A small masked image model, trained from scratch: encoder layers 10, decoder layers 3.
Rows from block 3 of the encoder of a small masked image model, named by matrix and row number. Rows with one number within an expert belong to one neuron, the router's apart. Each number is 500 + 25 x the weight over its row's rms, rounded and kept within 0 to 999. All counts start at 0. Numbers have three digits each.
After each expert's rows are labels from the 100 images, of 14976, where the router gives the expert most weight on average: "patch colour" is the nearest of a few named colours to the mean colour under the peak. Only what is clearly more common there than usual is listed. The data: photos of plants and fungi (iNaturalist).
# router: slot weights (encoder.blocks.3.mlp.router.weight, 16x160), inputs 0-159
# up: expert up (encoder.blocks.3.mlp.up, 8x160x160), inputs 0-159
# down: expert down (encoder.blocks.3.mlp.down, 8x160x160, transposed), outputs 0-159

# expert 5
router.10:436451474510489521490502493485511519521514509481554521488495560536504491520512491534516526525470527499517519501485487490484492511495496444505513513506485481516503525518526474509528478476459494492466461489545467447470555509483479488552456506499512456471481509514469494503547492492484521480482498474485505470514536504477545474485512461533503511523503517494530505528491484457464519455517486540516496511471530500459511506530507474490515514469493452518515509497501580527485502496476504
router.11:514477488515567528497461508465491498490494505445561507519486496516518473576501506497524536524458527508551511507503485494497498462504492488491514535490493474490499508484550474529510498513451520454506484485523490439456528531481469491511487471507482486491498552458511493484526520535479511476493540482483480494497516508487564467490479442493498528496522524525534515500494496478504454492525505509497474548515524510479496532494511496475492531451504467502470503490493532501500509470468513
up.0:511468511512474450458521478520482478519485467493498519444521505538479500516499497479491500505487499515512495469526488489536490508503488503504478456497478493496455529515522545479496507499538476530457453495510488475551478521507533515517483479522502472473485488488507502511559453506538457548470484509535475475521510437465511491537516518551481472485498511482513482494515461521481511487496461530517506440518512515506524431491519470492506507504506494577518504480497477516505473483516497
down.0:499475511496465523532489494467552446488498529499501516504504513512512490517490474484434526494497524515489500498534520497475499497514518513503521469482516537497486516494501472544470467499530468482519494530454474503530503514470430475468451536512525489544501543458515514488463484522468503529482542507478494534457465529512516526485474445516481510490531502532556474476517531537487503500514496496511515534529501553483501500498493493464491487514551537474460533489522486478526494497499498
up.1:472533485481485544484493499533486565490518494555491506470523503518538512463498512516483492487510450524456506495531464488525509547503465485508495471502511492472542510503477514497508527499473453541505448522502458512496498512487498484497481502494467513491537457524480450515496465449508523467501458505493506484493515489520495510505536497531492459507503467504497475482489505521500491494484480492503491512467514472453559491528458474488503458484490531519520527450557493487492524477520567
down.1:534527493497461543489515509502490496497535457487505525469509518503503482512515477476489493514511484507518519511493527511530495476496494470532465463519505501467452507516534508513517523504534453456498483507518496503519498472513458495472503537511506513444466564487481477492522503471487504526501503517491501497500549495432505508510511526498484505532481522494498501501471474511482553450518490525505481422449502543498511495507524496490499458512456526559492474508510509505500448490537429
up.2:492486484511473475484502446525533503522474503479549515507491504494478534493482488535484526504479526462519558495511515491510477498476485463480490506500550489530458518490517482523569511498469496528456512547504478466484517471494501495510494460502525448508523514513481465467516521489500465500460535496534504488482516486516506472501506493535517510485513509486526494493526497525433534482505495538542550497506511492517501446458553510511488548476512526480482511524489523548489501526491445
down.2:510507491500503490525494543488500504495490503479477495530558498483510507473506479516462483451494529473517514505540464478512510480517479540546496492505475531515508495500490544519496500476523468523494433518484503509530473546489516505478466509521517497534551436522460493505505514498516484484499489491510500510554501477538483492499484513527444482470482495550462495510495526527482462497483515467500504522549484492534498488492533513502473487481528464495498513453478416523492485497433519
up.3:550523499514462512539487483506475489509529484510488502450513501496508519492516499510496519462494481506487493476509494477552532509523515526491436477471530487513532483499507519448512528512490515507544456552487505521508487492502548525492536453514484515434517466512506495486496501474499470526487499477506449473511495476526506558530481490497484476441478507507491485484536468496513466506491525481470498502454486493519500526430528505496482506509479563539527495503503542518517471491541492
down.3:470499535482477532497515474426523468482506506497532506508497495512507479507461521493533562526505479503500486498516501523491489508508514501502516520511500499465509484517511482501491533493470515516555519536516459511497557475541490478536520499499510508482501540500506494496522530560470529527528529500478492525483491574517543466516458456489520489502487473489522526496495450529498515493494492493468511468417515553488485529477477475473468514512517526485493524469500537485513506497545514
patch colour: grey

# expert 6
router.12:520490461501547537465513459456495523489507514524519478540473530518527493493455499514487494473475423501500527501524492486500521500494508473514509507458518475467532519492470522479509510518472485521488505475524501481494511500487505468538490509469518489505526503525474489499529500522494501480505506483464509520494547499530494423517516501485491474516509464437488478548465464505511467478495526507459492492502534536442539475519511491517500477481451488489451526437507510498495529493477543
router.13:508481471489518535492535494492532509470512527546469444523484537506515536488472465512486506487490439509455518504518470515473514515504481482498518537501511519515524510531500483504515485472461526506510523470557496475480534470525528446486491473488519482520505466540476492502535482489500528460505469464461504474508521504533501459493528502482495486489477456457456461520499456488509490467504536486498511510507506494439515470487495543520518505477470516505484536459502536522474544480522514
up.0:483513480518475500534454512511546518479534534519515472541495524500537510473474479530489485575484491483470531470455475516495532491495472498527495521495490506501516479500485495481504491460500477513514524501500485486471535452501483503523480490473511550570525510498483509536470517510455475442489482519493504517512507527540499499437510502538482521422495489493492480493495507519483500491526510476502517574483499456517482515516468497489514515464471469481495552514501477521479509500492489
down.0:493492513492505491515505482534495498470521496484525471548508480470508470483490487534499507502497535452529497490487502508458482501519512487494503513524503502469493504523503537487511485483511478541467528527516534489495502483508472454507496540478524530531509502521465504503476534518496469534509543540545505562542472525519458496519515481482461528486499464503489520548460524538475524496553527512507532435538525462524456514528496505521451483499541453474526514507520448504508522518500498
up.1:497469463475498493524480495531478508517510521456544518494487547525487493505537468490491495511504526494546511517444483508453488519542500466514506500495511503511481508514557441486526453468514518475462464493512497492505535494492479462540463508516510498470464551509457458506519495494499496479471525545521472473512550479458550505476530484501477524484498504510519494496508468501459482470544458503525482515484521507486505509543508527524514514457489472544511508525490527525470515510478489
down.1:482430484495490493466514510478499482495461509505509520542499472510472501488507424519479528496531497477467483497513508501525473501457507488517501504484524545506511502511469511497478488517510520488539529508535532514471527484522512494491491508480507506507521493506491513492482499533477489543504486457467493494468588585515496533533500486459488491469491464541487508517502478511546531429500533491523515517464469535519468483465501517503493508495502516465501524524502505481522479461521463
up.2:503482488508505527517524512483530499507521501485511498522501502493530466493471503562463470483466503509513543472478522496495531479515520500496461522473509502469500492508475528482470482496491442503476452531515476529485507520523483524542469513457483559525521495568497533531471519506479499507533508524475514513469519512518480463506547487500469504513511505472521533518467553532479487503505498497479492474540502509448513556552468483455463479493472484489451544489501492492498520512476529
down.2:485469512480490481508534428505503508537519510475516483515511488483512477445506502503483492504479523478534546486485493535525523507546484482539517485506504493482505530497497492466523500486497503528515548472503500479498529516484508497501536475505523508533489508533462540512531541539481492501545493480505508518542519503492490496453522484518538524468464527450498539523478488496475572506547473488496482473492476477490441491497486526565466500489527472477533482524494492514533522544512468
up.3:501467469493481497479493463508483499508537499518529537464489540521490497490506489508468481494492522522484495508461499513479537536490500495524495522522548509494516517527548492479496448477485495518492512491494472518463515512472464460519473488523458516483474561473482476513502413493467535506489487492514520472491516483504520497481561469507481520467545475505497478504503518483479495484497487464540480549556515491464532515524486520483537509455520505527491523532533489510475502493537438
down.3:493544543473478496488487522504552519479521487467505512502488505556504486493504526460524486515517496437536472450503503502477520556488492516493518538535452506458474506506490504502499509500524470516500520512481503513500531491507483474497533465507502511482488531482513462535513491492487472523465459477530448576540426519530519504474487509470529516482505466554504508479499507515497506541508512475535501481503520481520471484486468516488493531498516450474483511497495485524488548518484518
patch colour: black

# expert 0
router.0:515507516440505515518483484494488518521498544529528491497508519501498514471492507504454532478497481492480510497479505496520487509520483498497562491480482485461535545474452442509572461504435517516474501484520516518503526491500510512551522491536503488508517479532458511515488539500495512476541463469497505480508524468523527494467497470481517509510491503481499492466493487462498441506485509494460487547455514476495508461502501520533466501483451528475458495470507558520489526529495509
router.1:510471511463477502565491489507498504480514478516522488457474533508451478497517488533475522466488542480477538503507533492520498516509507532472526522503499519500470492494492529504557447458475483476448509546505519532513512463551516510507489515473533470509487463523468519506476522486512523489520499470510505472553517454474512502514490470508473524488485507491467528530503494512465500493522535470482570480516512492522475478506495515511494476509531483464505494511446535546479506546494465
up.0:477469487563484506507521501493494461517531451502490500466481546538492513554490497511526488494448483508484517496492492526500516507493511515513483508507440517538497493548514495493472482476509447489522474493508450446454533500502485452525497489496461507475429531477502506509534462502456494487443496518496471462521513510479510474515528476515480495555545503503509461529488521497523490479518506534479484501490488517485478508538486514467512512461506504545501516506488526530478471502521523
down.0:487459485483494557535536497485471526499481510464539525466511473474480464506496516515518517462486472510537516470475514482534491525531511481494534518475546500505540524472487475454523537516483549485506547491538484516523484512517554514496515503491511531527493475522495500515486541490504518449543511511467517480478495491453484503477550462491467470474481509468473538514482511469472535516502549484490501484501507457493458519514516500537501481499517487467524476558479518495504496521533496
up.1:476490479512533489475477471499456504473519510463528497503495529521505475520516471512497528509475466536516499501527480534483536542516524470518503515496475509513513489535533477487468478487499521474507512479511500467499528474492495463551481502474488468482474502482498503532513460476457526483477478505452502447490519511482500494521530468511498519536543484512539500527485481472524470475529483573518492531474529498469537478536480527513551529443450513471513515490520556508486510498530529
down.1:493504474476511511479527479497434505502475495515538524502493489485469483492498453477539481507469468465504529441492526502501521510491524488517518508487541489485506501481482509472532539496525530499511528500524527478506490478545502521491526508484527511516480506504475482503531548505482461495525508494504486473474617500500498502498544481515489496482459497499498520522476477500457557423540534514491487480458504506536466505486507499548467509470496508452531488504499520497502493494515490
up.2:457482484532518482521465494491551494494507511519502466477495524519498515498553473503467511517491515525470516532496477507482571508532532488534520487513497499509474485518531526501479426493504450465494486454484492458498500535489489486521486499486458533553468459502485524507514461491483511471459502500471495493519520518435478523525493460517490467518547502469509474518495511508513510474539476554499492508528492506475527526509472486471516461500514496468503515509536519505478515507501562
down.2:518440487499506535484551478505479479468462520501502535490499468452502509503458490507515494486463477469494543468504523475513528504464516479512533503463569506523515494476455497459533489519530519504481530494511502461532466485518500538466495522472535511544474461488498490493477541508528500481535525487497520486439547482521492536487546544515456524476475501490498519511474510495446531469525525481482526515508531491520485494504533489534483478516512500488525493529474499495510506489520489
up.3:516453474516476473469537495496506444530510483438508540444507511521437480555479482473502543488507483518552508531531481503521517487494510502516538461489460538515489515515494514472487514524540527495540507483518493482522512530489508495512488509499514445447482491458506511473498457528507475494500520462526481462532510483476525503503515471535485459484505514502523519542524463492522501484515471498523521508518499530492501464497523484516547535479539461531504504481481495491516504482530488
down.3:498480491477493489517482493522483472487477510498482506523480464513455487480494472491496484532556536520484490507512538470501492475498464530467525479468503527540460487489494464464509487537502506485550520504492483473549513472513453493483481547520540503552482510485509525453481506503502499504510504518517508512523533482484537494470465448536483528477504533480482517502553496495479580461512521489524501542480512524560479490485492513506558523516486473495538493501497483515502460489469479
patch colour: black

# expert 3
router.6:472528515509484521490501491445513486470514544557503522479503514493504566481481515468493492489492458505445506485489496487519467527442481434482502466495503478470515534497488505505483509478494500488539498513521476507495504528495471505506494502509482505496530516473497494534512498508473514475484492493453529517518501487486536492474472497503494503521497490453515394467507474466509484483487473473532490498460502530471513440477501480507510514519474498499477523464566551507489484518465480
router.7:495483524517523516469518471501466475453547489522467505470534514513508480530472512487512504484459492521491496514527483473524501504494519479516495510496530552502480494557560542495468469488514502452512489500513511511509495525511435467486497509505517500481486514459535513542519459509509524488473488490496493464514501490487556547509480509469447499516481461460511475498517445499511488499502511515520480461531501574490505468467476510527517545526511479534503489505474528488520464493537476
up.0:508506478477461509509520540481493503483528525477470490515496515514548464512490498517473441524508461463537504434477469527484507541492464534506483548488484508461509493509477482448511513482501499544478522494536507543512520482535572489514494508495490526505474449531480495553457505463502487480515483473489479483514517508533498489473515497534468520482476464532487525492497526495489497486502544482517504504545501457489484514512463509462491522495466484496467555508494481520476531494499519
down.0:506518503512549503499495485511513515496504457477556503471463482492485499477523518507505519483431543492498529529509553479534516537485546469529513472512465540502496523493479533547504484483505487490497502523497513496493479501503478477486523554503519489459520537453510499485523500520514518488475519527518540513536426509488511501532497484496533478508514525520512476519478479497467457561523465538469521468463479495456502465504505516519533505496494495492548476507528494520488513531501451
up.1:500449452459471501463535493503501514512506508465535523521519560517518461476494484531479548515531498488518522486499461486484514520531494466513513518464510513504497528519521476462530445500487531515499476515531485483509533453519528483520472496484506486489473448546465489504525509448493509501525522485459507471491549499514494498503532479522476498499484486492490531537466467490451519447520497526515538522461529516458550510507510531517510514461486493500475526502480529515483531510505499
down.1:461503472491501528473487520502463491487482531488483507509481498514482504504487462499493512532518468508507498470529518497483473497518476484493498512484548510491467471498498472468488510535503540470501510498545490493504534493532492522484514500471485485529477496519512498490515489454519500454523470495500498450472621509456510531488509487479506503527484516487494524473502478494528529412491503525524489503464515508527510488431495530479502538512460534492484518539496547471503458500516513
up.2:516500471484512544526502516497483511509477481520518504510526510489557519567515475480510579546491519514483503526486498495518565500505515468511505466509503498515488517482553503517509516492513461473490442443493487396496507497480435517512498516489514485528469481492480493482524546492489502474516510467471503494508510507462498495523497480544504492534515519527506481515483499509450486503527477525453504510481482501481529486527506484484525466479514477500497459511523511495486490476521468
down.2:476501529520493477464491486534514476517539481504462479506501506514470504472479498538482465481513469484505481495485480518491410466508455520473481493488457490464509494533480500483502497511475487516496500538516487547494512446513537508524501476503488506450534529528492529516451501498496454534483520563557492508529465501522492493511494485523494468473506522468520493504511505525528524515491476525537488474488490488535487481501482476495470507528449502518516555449524487526518515498462538
up.3:510497488434507450493474488510501467553498545502482499510537516519432464485546488472441448483535489475500509479467486542483500485508497505536497537492482539470512544528480502508509467493527505491485500475480528550523501496500499469522461532499471534485489507508482483555440494510492482488548458526481499480516516515478487512461534478491475503492461478532482523523478521469528505496504527491515488541559527504524474489511476521493501482496511491498484532521502489501482518487485489
down.3:491536509502515529511491492514532536436501493481534469499474489540527495497490549539492500521439498530513563462476486484532528591476542507512522522511515477514495525501505509531484478474504493510493503493531472478485505504493520468481542474492491471530507478484513512525555489491489513454477514495483512510517426505527510466522494508518502479512511507481533499479511529498474480564495496514494524503517492471463546485477526508450524530484484508481510474512519517542504509522518518
patch colour: black

# expert 1
router.2:464488516471499507525492535508514508461519492441461501482529501528520417486509512501530474496494515477563486484497497519480522509479505522501515555508522547489566483519497504471484490491489541510508522506495499547491501519519519485470529506493500535485467514493528500520501488498509542482515471451476485505490486513538518525509494510474481539464508451522478567489481529507520483507505498497500489526502527479514466586507452499483478513475524473500484524516464487497499549497486522
router.3:484508511519484496496495513503503525493496474423498488456497469476523455505504544511561509495503518473580518493493506516514523536506533517514501519562499454500522501490506497500526489513475531533477530520478468511468493527494526506459562474542478539480485497518526500475506491510511487517496531484538479500473459482519490511481524535467533502476508486480481572481472527501523508538511475527503476491498494451496460555495526491500452516498501502514479494520464520515525495495479498
up.0:475454517520509505484530488537490467476512486521494494456474493507463521519520487525507465473479534499475508532550514484528480495527518498496491499509496528508453481529494531513484440491513496465493470529498446496499497517525475492489490517497532478478471507476494509482531501490519508506471506497507453485530500473465538529525495515486498528489452513473512492494544478538497495495504507518465524472535489581486491447450511527500492545510551475537546508522501506506500420498514503
down.0:471470532499496457451521505498486474510503493502529564453512486509470490509512501501495500473499523472496476473520494481551441473489452478466492479501478517489459522554480527516480477507517538484487493546493487481493494534503461490478469481552532452493537505504502513478539496498527490525497503524497509480527443459515545508459528531500530501481476522485532494485518493486486492486480490481518511469520497539494506462476497470548485541494542463558485521493498479508495475499471483
up.1:523505487523484476477505471477480462532504511521558536520526514498473536561494477496484522521480493460487540508521504495506495472488486479498511480508472502531443501508501524506523496471529461500504506510502543467527521481500424500520472501502524446520540539489480502496478508503495479511458525542504502501525528482483502495464475482536471487520497549484513478522491481480462498477537530451507532463506500547522471461475531498515504515511541478490501501505465505554496458513495452
down.1:493489418495492525522483499509464524498492496498542483497512469493528500523498466508532523516475512494511509517530542518485499501505501492533505546508554502490496482503490510467498564492471491530483525520537516483491512488525491495542529516484490549486519524496498496507505503521516516430490505490516490496477579517531473486494475435499468508505520485482478503489478502526505534442498481506475505479523509469539475589477486477464482442474488495511485513515500492499494483503456479
up.2:499478465491505504505511450497515511494527513517524452513492553514508508478499476497464486487468471491473533500476475512490485503533501480499530511498492492498503518540534522506508485466483461497463481484545518468497540479507466465553470529485490485523470486492464476535540493496492513469486482534457509459529550492491512463503539458540482482522488518516517476536454485484448476453527499505470511505504526507451537466518499516471542474488468483505509529475486535533463498500537521
down.2:489513460488514502488498512463462485471453522503480492486491469527520469538517464507524501490495493514510469486522493528513539535471538495504497539511528515524499486478440479530501512493468559513468539491501568474476512483515503483512512551538480523515498471509490502521543490494498513454506478471451508453483538496498504523456475502453522518534506492471465500487469513475485477448495536503498500468554510523507496543493511494528493530483513507511473495531497526478489442463498501
up.3:512500502503502472496494542535491496478501489494489476553479507497539485556528480510521508542514508496504501466447490507477506499526497520503449506490509488495485458532541511494480509491531510461468478513491539454475505448493481494509499491472483546497439572491514483519476450477470493507486529527491479511482504553508494498508537513489463541489490477532498504525494497537510464490577519526490515499480474507520514530559490519480529452480447513522493508520495510491485488484521494
down.3:482535514498491499504484477522562527506509521486523461506531523495519496477498545504469500488513503496489521497505464510458507472526469454515512514483453485495506493500508517549516483509475470516478491512491478511526475509493504526506467500489477459500575465535516510514490511507510498513510504531508522534527387484501477481485506494524543475510507516452519505476493512486476526591497489444500497491534510472468500491493499495508478548522522490492481519442496506496508503528480502
patch colour: pink; white

# expert 7
router.14:459492510514479512526508490491489497473517478447547472501453529523515477544499491520531496525452531501538546489482520536474523521488531484516503535539484491514509467549528470505499506444472478487474500496495467469481533471511522506529497516475513493500447521479500479524539514531508514462473525488496486465480525537502526495488502465497503527537498485477535533480484516532450507475539503514467509485489500481477501533499518541482503545472506525499517481519452561531476478521507514
router.15:480489497537523513490506489516503572511496466492591491471477486498513535530454533539529545516468513506509498506477506506529490500497483475514507518502502480530476527468519504533542509503457498523456462477539481466504503533501531524508498480476521492451525495489485470465497499540503463483469535505528495511529494508502491474532504496537520478494536508454526499465501491522478524507482460522545512476493508461502536449502547469493492487461520483532512498489499511504514525506448489
up.0:481471457470509475503527497477497487540523521532522478527516553528496503484522482510471483495491490517485514508448467544480518498526513509530492498485465533490525510530495481500498456467493498479528515444535481500498537481496495472566478495483500526504469486515472483529521488510478492508503479472475466457510545534504512460472522458516480502480498472500487462535482466487510485447517478507474494551523501524446517473512471541491527500425507480509476535508526495513469514502529516
down.0:492452501481506509483494494506456524499499522504512535494500463508471500423523476502509511437490524474502467494499521474514505513545493517500509514462597509528477471487485499486495504479508545494501497518494532512528484544509524515504490501482486495504532513496498513505463490552495495494500512469508489486497579492523512539473509476501450528430506502551506491494507501500514489446494484475572503532536499495525480540475501506490506487465515482468480496514484469508492498535483490
up.1:487487507424467491448545482483484468505513547469453505498508525531478443443537498491480442489542514470531528501525498552481496510526517506512497526521510528473492511514472484497492459469512494518475478492478473545547499495529505450515488519533536497492482461497473499553499524504518514546539454492504499504496510499489519511479499514504499518503424491503483535484474486500471535488506481511504490512502522544496466505493458530487472523520522504490520511520484484505488486492506511
down.1:557520483522483486521508506514510501489510487500475487552517475449541528517460524485489514541470474486498496443479525537464486519482487522485487481495485475517486479495494519523511537486551472502508549435533513464496499464519459519526490489476529492525487473522473534544473517505485463487490518511530504524525485511501438477488522513526471533490496497536530498526498480512493537532527528471493511475510487454546476485506528485536492465531492495496515495517486457519530486474504454
up.2:541486488494502499566486493504528464475490521511447505524547498504476488496517471501467500489539509525481485543507488484471545478531495523505492509472539524510530481507535508478470498499502486495519510507472518531535499495502500500496464552474482533544466485501506531521460477520513515536500504474501519509480503495492499515476491489482446484453524463502476505521510538528524512494527502477519514523571507509513500551527486494539544428504521497466498512505482454486500551459540487
down.2:502530473484443506487494498537518512485512516512536520505460485513516499493511502478484530561492489495484499461484517523477496536498458474488494502508560498500460509523524457499501532475497509519497495542547501454468530459530505464489519500493510493482525518536477516550509496472460513505477505517492505525493536553478492501495509481522521517500490507492531506484520475443466546471503489469555516460473508505498508493456494490487508497517494548454497509534522554497502510466552444
up.3:493506502484494493525498499488482502471528521528470447523504525507512493467545506516495476505518493509456498497448486548478523521567499504512489527541490505476541479524517489490483464452475512488499492486500518529472521499496508481527497500506473582504475482511482511544470504491484508523529492511489513488490516550502514499447524488473487508462470467492466481498446508485493461478526485504492475530499491491475510551533462516528494490460443516458498509529525548508481492495536557
down.3:513481455498509502504514506508488500488513496475547529436506470497528481467488560499508512483456524489539519474532552449556529545485529524491503500483558506513483505479492529477508558476515517480499495534545519479507498526532513528496503490479534472489513478539504513504527510522504508442510497502476491501492457454487523541485500460521477517455476491528501504471527479487477505559491512486516520451510515503502481499431522496500513495516536475501539493515494500505494481500524485
patch colour: green

# expert 2
router.4:491494461511425529503543456503539522512525518489528525466511509519521516482491475481463499519488471487514520497512493485486539562480502458508483465479530487540479533502531458477522498503523485491519521476502439471508499483469490482473485537497520494530502474520464487494519473455462494526458522471500503500481518494457476533463533510519502542507524507475515497521526512506482563487526502466554506482499515489476508509472546514501516491501549501481485515565520493506484515504515483
router.5:496517501500474518501527499496516535448538498481472473525492511491536489475448501503500493491487478466513491467498479524460512552504477534492496490476531507543512487508508498458497470474523537505519538478508494513492538439498525483480509524460537502536486462523498507532512490495497501510493479435428490533489516527547483497491528530499487538448491442489476506529507473497503534502533530467522530481489511486490487541505530533522507523511491438473492509521477495506498528540516527
up.0:488481471513497540528501463537517503502507503467545509452460507514513525533512499494527534510444530512518538529504507503519477518527473475510527536546505495512476492521559507502516517459434491496475460535532458475486509491506488491526475499513507479487512534478497489491563507513484516458491524529497488485535506486469541490526495456515489485526498522471500460473502492507454494490512474502466506477509473510461553485506510476449516476488534500542512491483473539535469477517525506
down.0:488506448472453505559490485510521528486515501515449478500522489516488485498511474507489477522563482495495513508526516505483494506489446546516481523499513526512513484510499516474486477478486469550527517486503483501505518506478513467482523535535515513522487480508485487483524489455495539444524448446507484495559560501504488502480478497513481513474518524461471503502510489487510557457509533494502542501507494505555481522451469518492507473505518462532500520506517451502495506493510440
up.1:482478484494529481506501492525491519532514490476552517463485540528480492493513487501510546455459540543504502520464499481518480494538502494511523497495503494490512520515513528481516479497480490505471437515550481512505514544520513509529498482485483486467487543514475475500520530500507513490511507502473490463522526462472551469546530443513479496523479516509499485510473498502492434478485458503449477509488534505462555483524497475458504490454460492543495518452487542513472501497505531
down.1:494482456493494520542500496476499545491486494491524488517535439463514510514442459514510510526504484489498520536505520494480483495518513507517517508483513505538512506475501500475516514521449513536525529521514490479496500499492496508474495520473523542517517485494502475472509527528500504465527489461517512506514599515536483504481464471503470504430520453455478518514502508510524543442498510481493530523507503478530477557472522500490492471467520457500502541495475444500516488509492492
up.2:475435488484532484481469483476488437528504515496516526461496553528458499520517477497480519442484531511488517521498498494516512482518505467524521490497484532484511521546518498478498451480517535466491448529505456507495521532480476464529463509504488477477480513462470495498506490511490524507504500494474513469516540486469553510520495443507487483518508498513521489536492514486477457465503465545475499561529516547478499468524492488474507502470522503530506523485488528516471476470510530
down.2:539480500510489518538520485505521532515483481502523483508515482469529511498471513513508505478466487472496505485470486477479508538527521537490489545515554495518528494499487454493540475496469518510468536469506474555491516492513546504536505495471503525490480491567473480487486509490502472486500527438475501537492502477532488454504521509446478520497519462494506502519505549489524504502455546471488542480573479511481495514526524488504471491477480477528453510495482455489521520538499467
up.3:484480472482560479499476470493478496514528470526506499459495532530471497519516506500505488468481484510475524529504463499486503494518531485515519536490465509460532536529526513465509466483472524463474476491535496546500512513485507463534479483503440486428497507489468467520481464525510520494501474497491476481534533488502530505504502445491461454519519494475495489513499494482514466473492517509498502550569543497483500496528464504490521522485525471522502529460524522507467505490481557
down.3:485466526500443481492537531501510513510506475492508512548515475496547495483452489500524496533509520475506480448485543485507481535469447534500499499512524495485484495495483492477490499526531489548507552502466446461503559483510465494518479490487533514511465527527487484483512512511471472489494534483489509508505468499542512464494515528513517545522508467544518511521502518562469545477503474503540546482498494519490515467544496478479491515463494491505488515481489471509505491491512429
patch colour: brown

# expert 4
router.8:494509508508457490504515472529493537509505497459504488470511533514492485486534511502475461512494508511547506474484471495508509566501475515525508495517480503505562534516489502491522488473494482549479490490509495493479503521486496516527489468514506518455485499504465482522541476506506480522476500505549482443535524497505518510479553480516477523472474472486467495476491478510479469481505466512455491479499502451506512466497505533547520511459429543549529498486507552542485498475563484
router.9:509491484477512523514527460532473521495506516458528496492495519519482477520492498506459503506507480484540519493464510526489504553513515493531547504507472521507564539505482496503541449465477525537457504493507514515485521476451494500521498476513509530462510497492468498531457505492533501547523480503551507470533516486501512504478528489484488541463495473465454531477461488493472453497508497505493492523479531461509498484537506528551506499473471528493490496508481578530499511454518479
up.0:485508497495507514525483453508531509516486505492530462530501497497468484491494492548485529495503481482511520523493512504465484478527516465490471544468524499500479487495511466538516498514453468513482494506493482536532508476500530493511503521470500513505515538584493477463480514484491496507492531519507461513447498535518470490487522463461501517501529510463524512531480492550531551494510564478497541511481504517527483527473523548476456504509533508459447518478479491487503561525467492
down.0:494521508498514433468503513475525482488474515501486499534529511491511505450524470453456479513503483470499496478520507525477489503476479530486484482494485515502452495520514516524503506500556507440535532541513516496498492477541458491471497523476526498507520497471457540517521531497478470551487523540495500507520507509496473510471481560524526525505470489564504507516482463524508510484518490538533513514509487560520492446468500531529502532509454475467487526503501493502504455473510499
up.1:478517517478443484482492559480570472466479542572500527485476499496522528466540517508509519513516554471416497501518526493509517477490486471477480516495531513482458471498492521551499453488510492471486470509474519501499498535554469518482474520490514493550507507520488515527510536502507488512510490476492518521464485500468485492456487516477509499510469527503504486509487525518464535501508467509510515461500474532494503512492498486500476504526512496479441486528500479475467488515462485
down.1:495504561505469479486493544498517533492506470490508508523485506508515492514487510516543492494488505451507482477522493511504530488478522523461530520555464477453495514512490564507500522474492498518453520487524538477486530499502505479536487469531517503524546439521471520522508508524536479518488512486545515523566490503524496460516484526459503462513488508501499511511476510492464486481483514499480489422538498454522478516543498464510465522499536453494478495490500457524504507480498497
up.2:484489510556501521474494509511498510479498522471502492493514510522546512534499496521491463564463456532521528438444485512511531528478538482487496525511488496510513487506546481515496502497492468466505526465522474428493483465512442523493475497479454520532478475494519503559467447474489463479451514503499505483491505510488505521475520477520494536513505481490538467480490495489492526504529508506547476525509509456492493483525498507502525494469492492462483509543515521516501509460509545
down.2:507471534526480445536520475491584490530516487501486448531469503485494521477466500504496494521506480533512502504482479504485473483502489529494501488522466451508488506512500508585515466503472462522540553479511460495503531525446511472516475468514466505500472516493512491483520473523458506512446530534476490530529457523517512459482497500497488492500529459479528488497530541496545529513517500494517537522532508489464508478510499494477506494497485508496492509452513468505511520524478506
up.3:526516479498529483514507470515495533482487456498521465491486504498477508492488491473532539506468531493476501562535526484515460497525506533498502505508548489526491507504504551523508501506467487495481504505535526478481513481510513512494518523510511476493502532469504488470519476492533535501477503506489528487541500460496493478556456501530509487484530538501480506504526498478483491497477462447458555470495517493501580494476517490483570481500474475541538473502451501516496484529514431
down.3:501543486494494467504469526511542488508456536510482504521472522495476513566534495497539551550542524484487509515505491487501533464511466458487469528524484484505496476490512477489530503480507520519467462490482501459486514455478498515517493470508488482537511461536521483491536531451548493489531498494500500499495477488460512487479506557476558484522474504474468509536462490481469508504528522526477505473469504507511494508509527500537509499525499540537471457505464549503478468495518503
patch colour: grey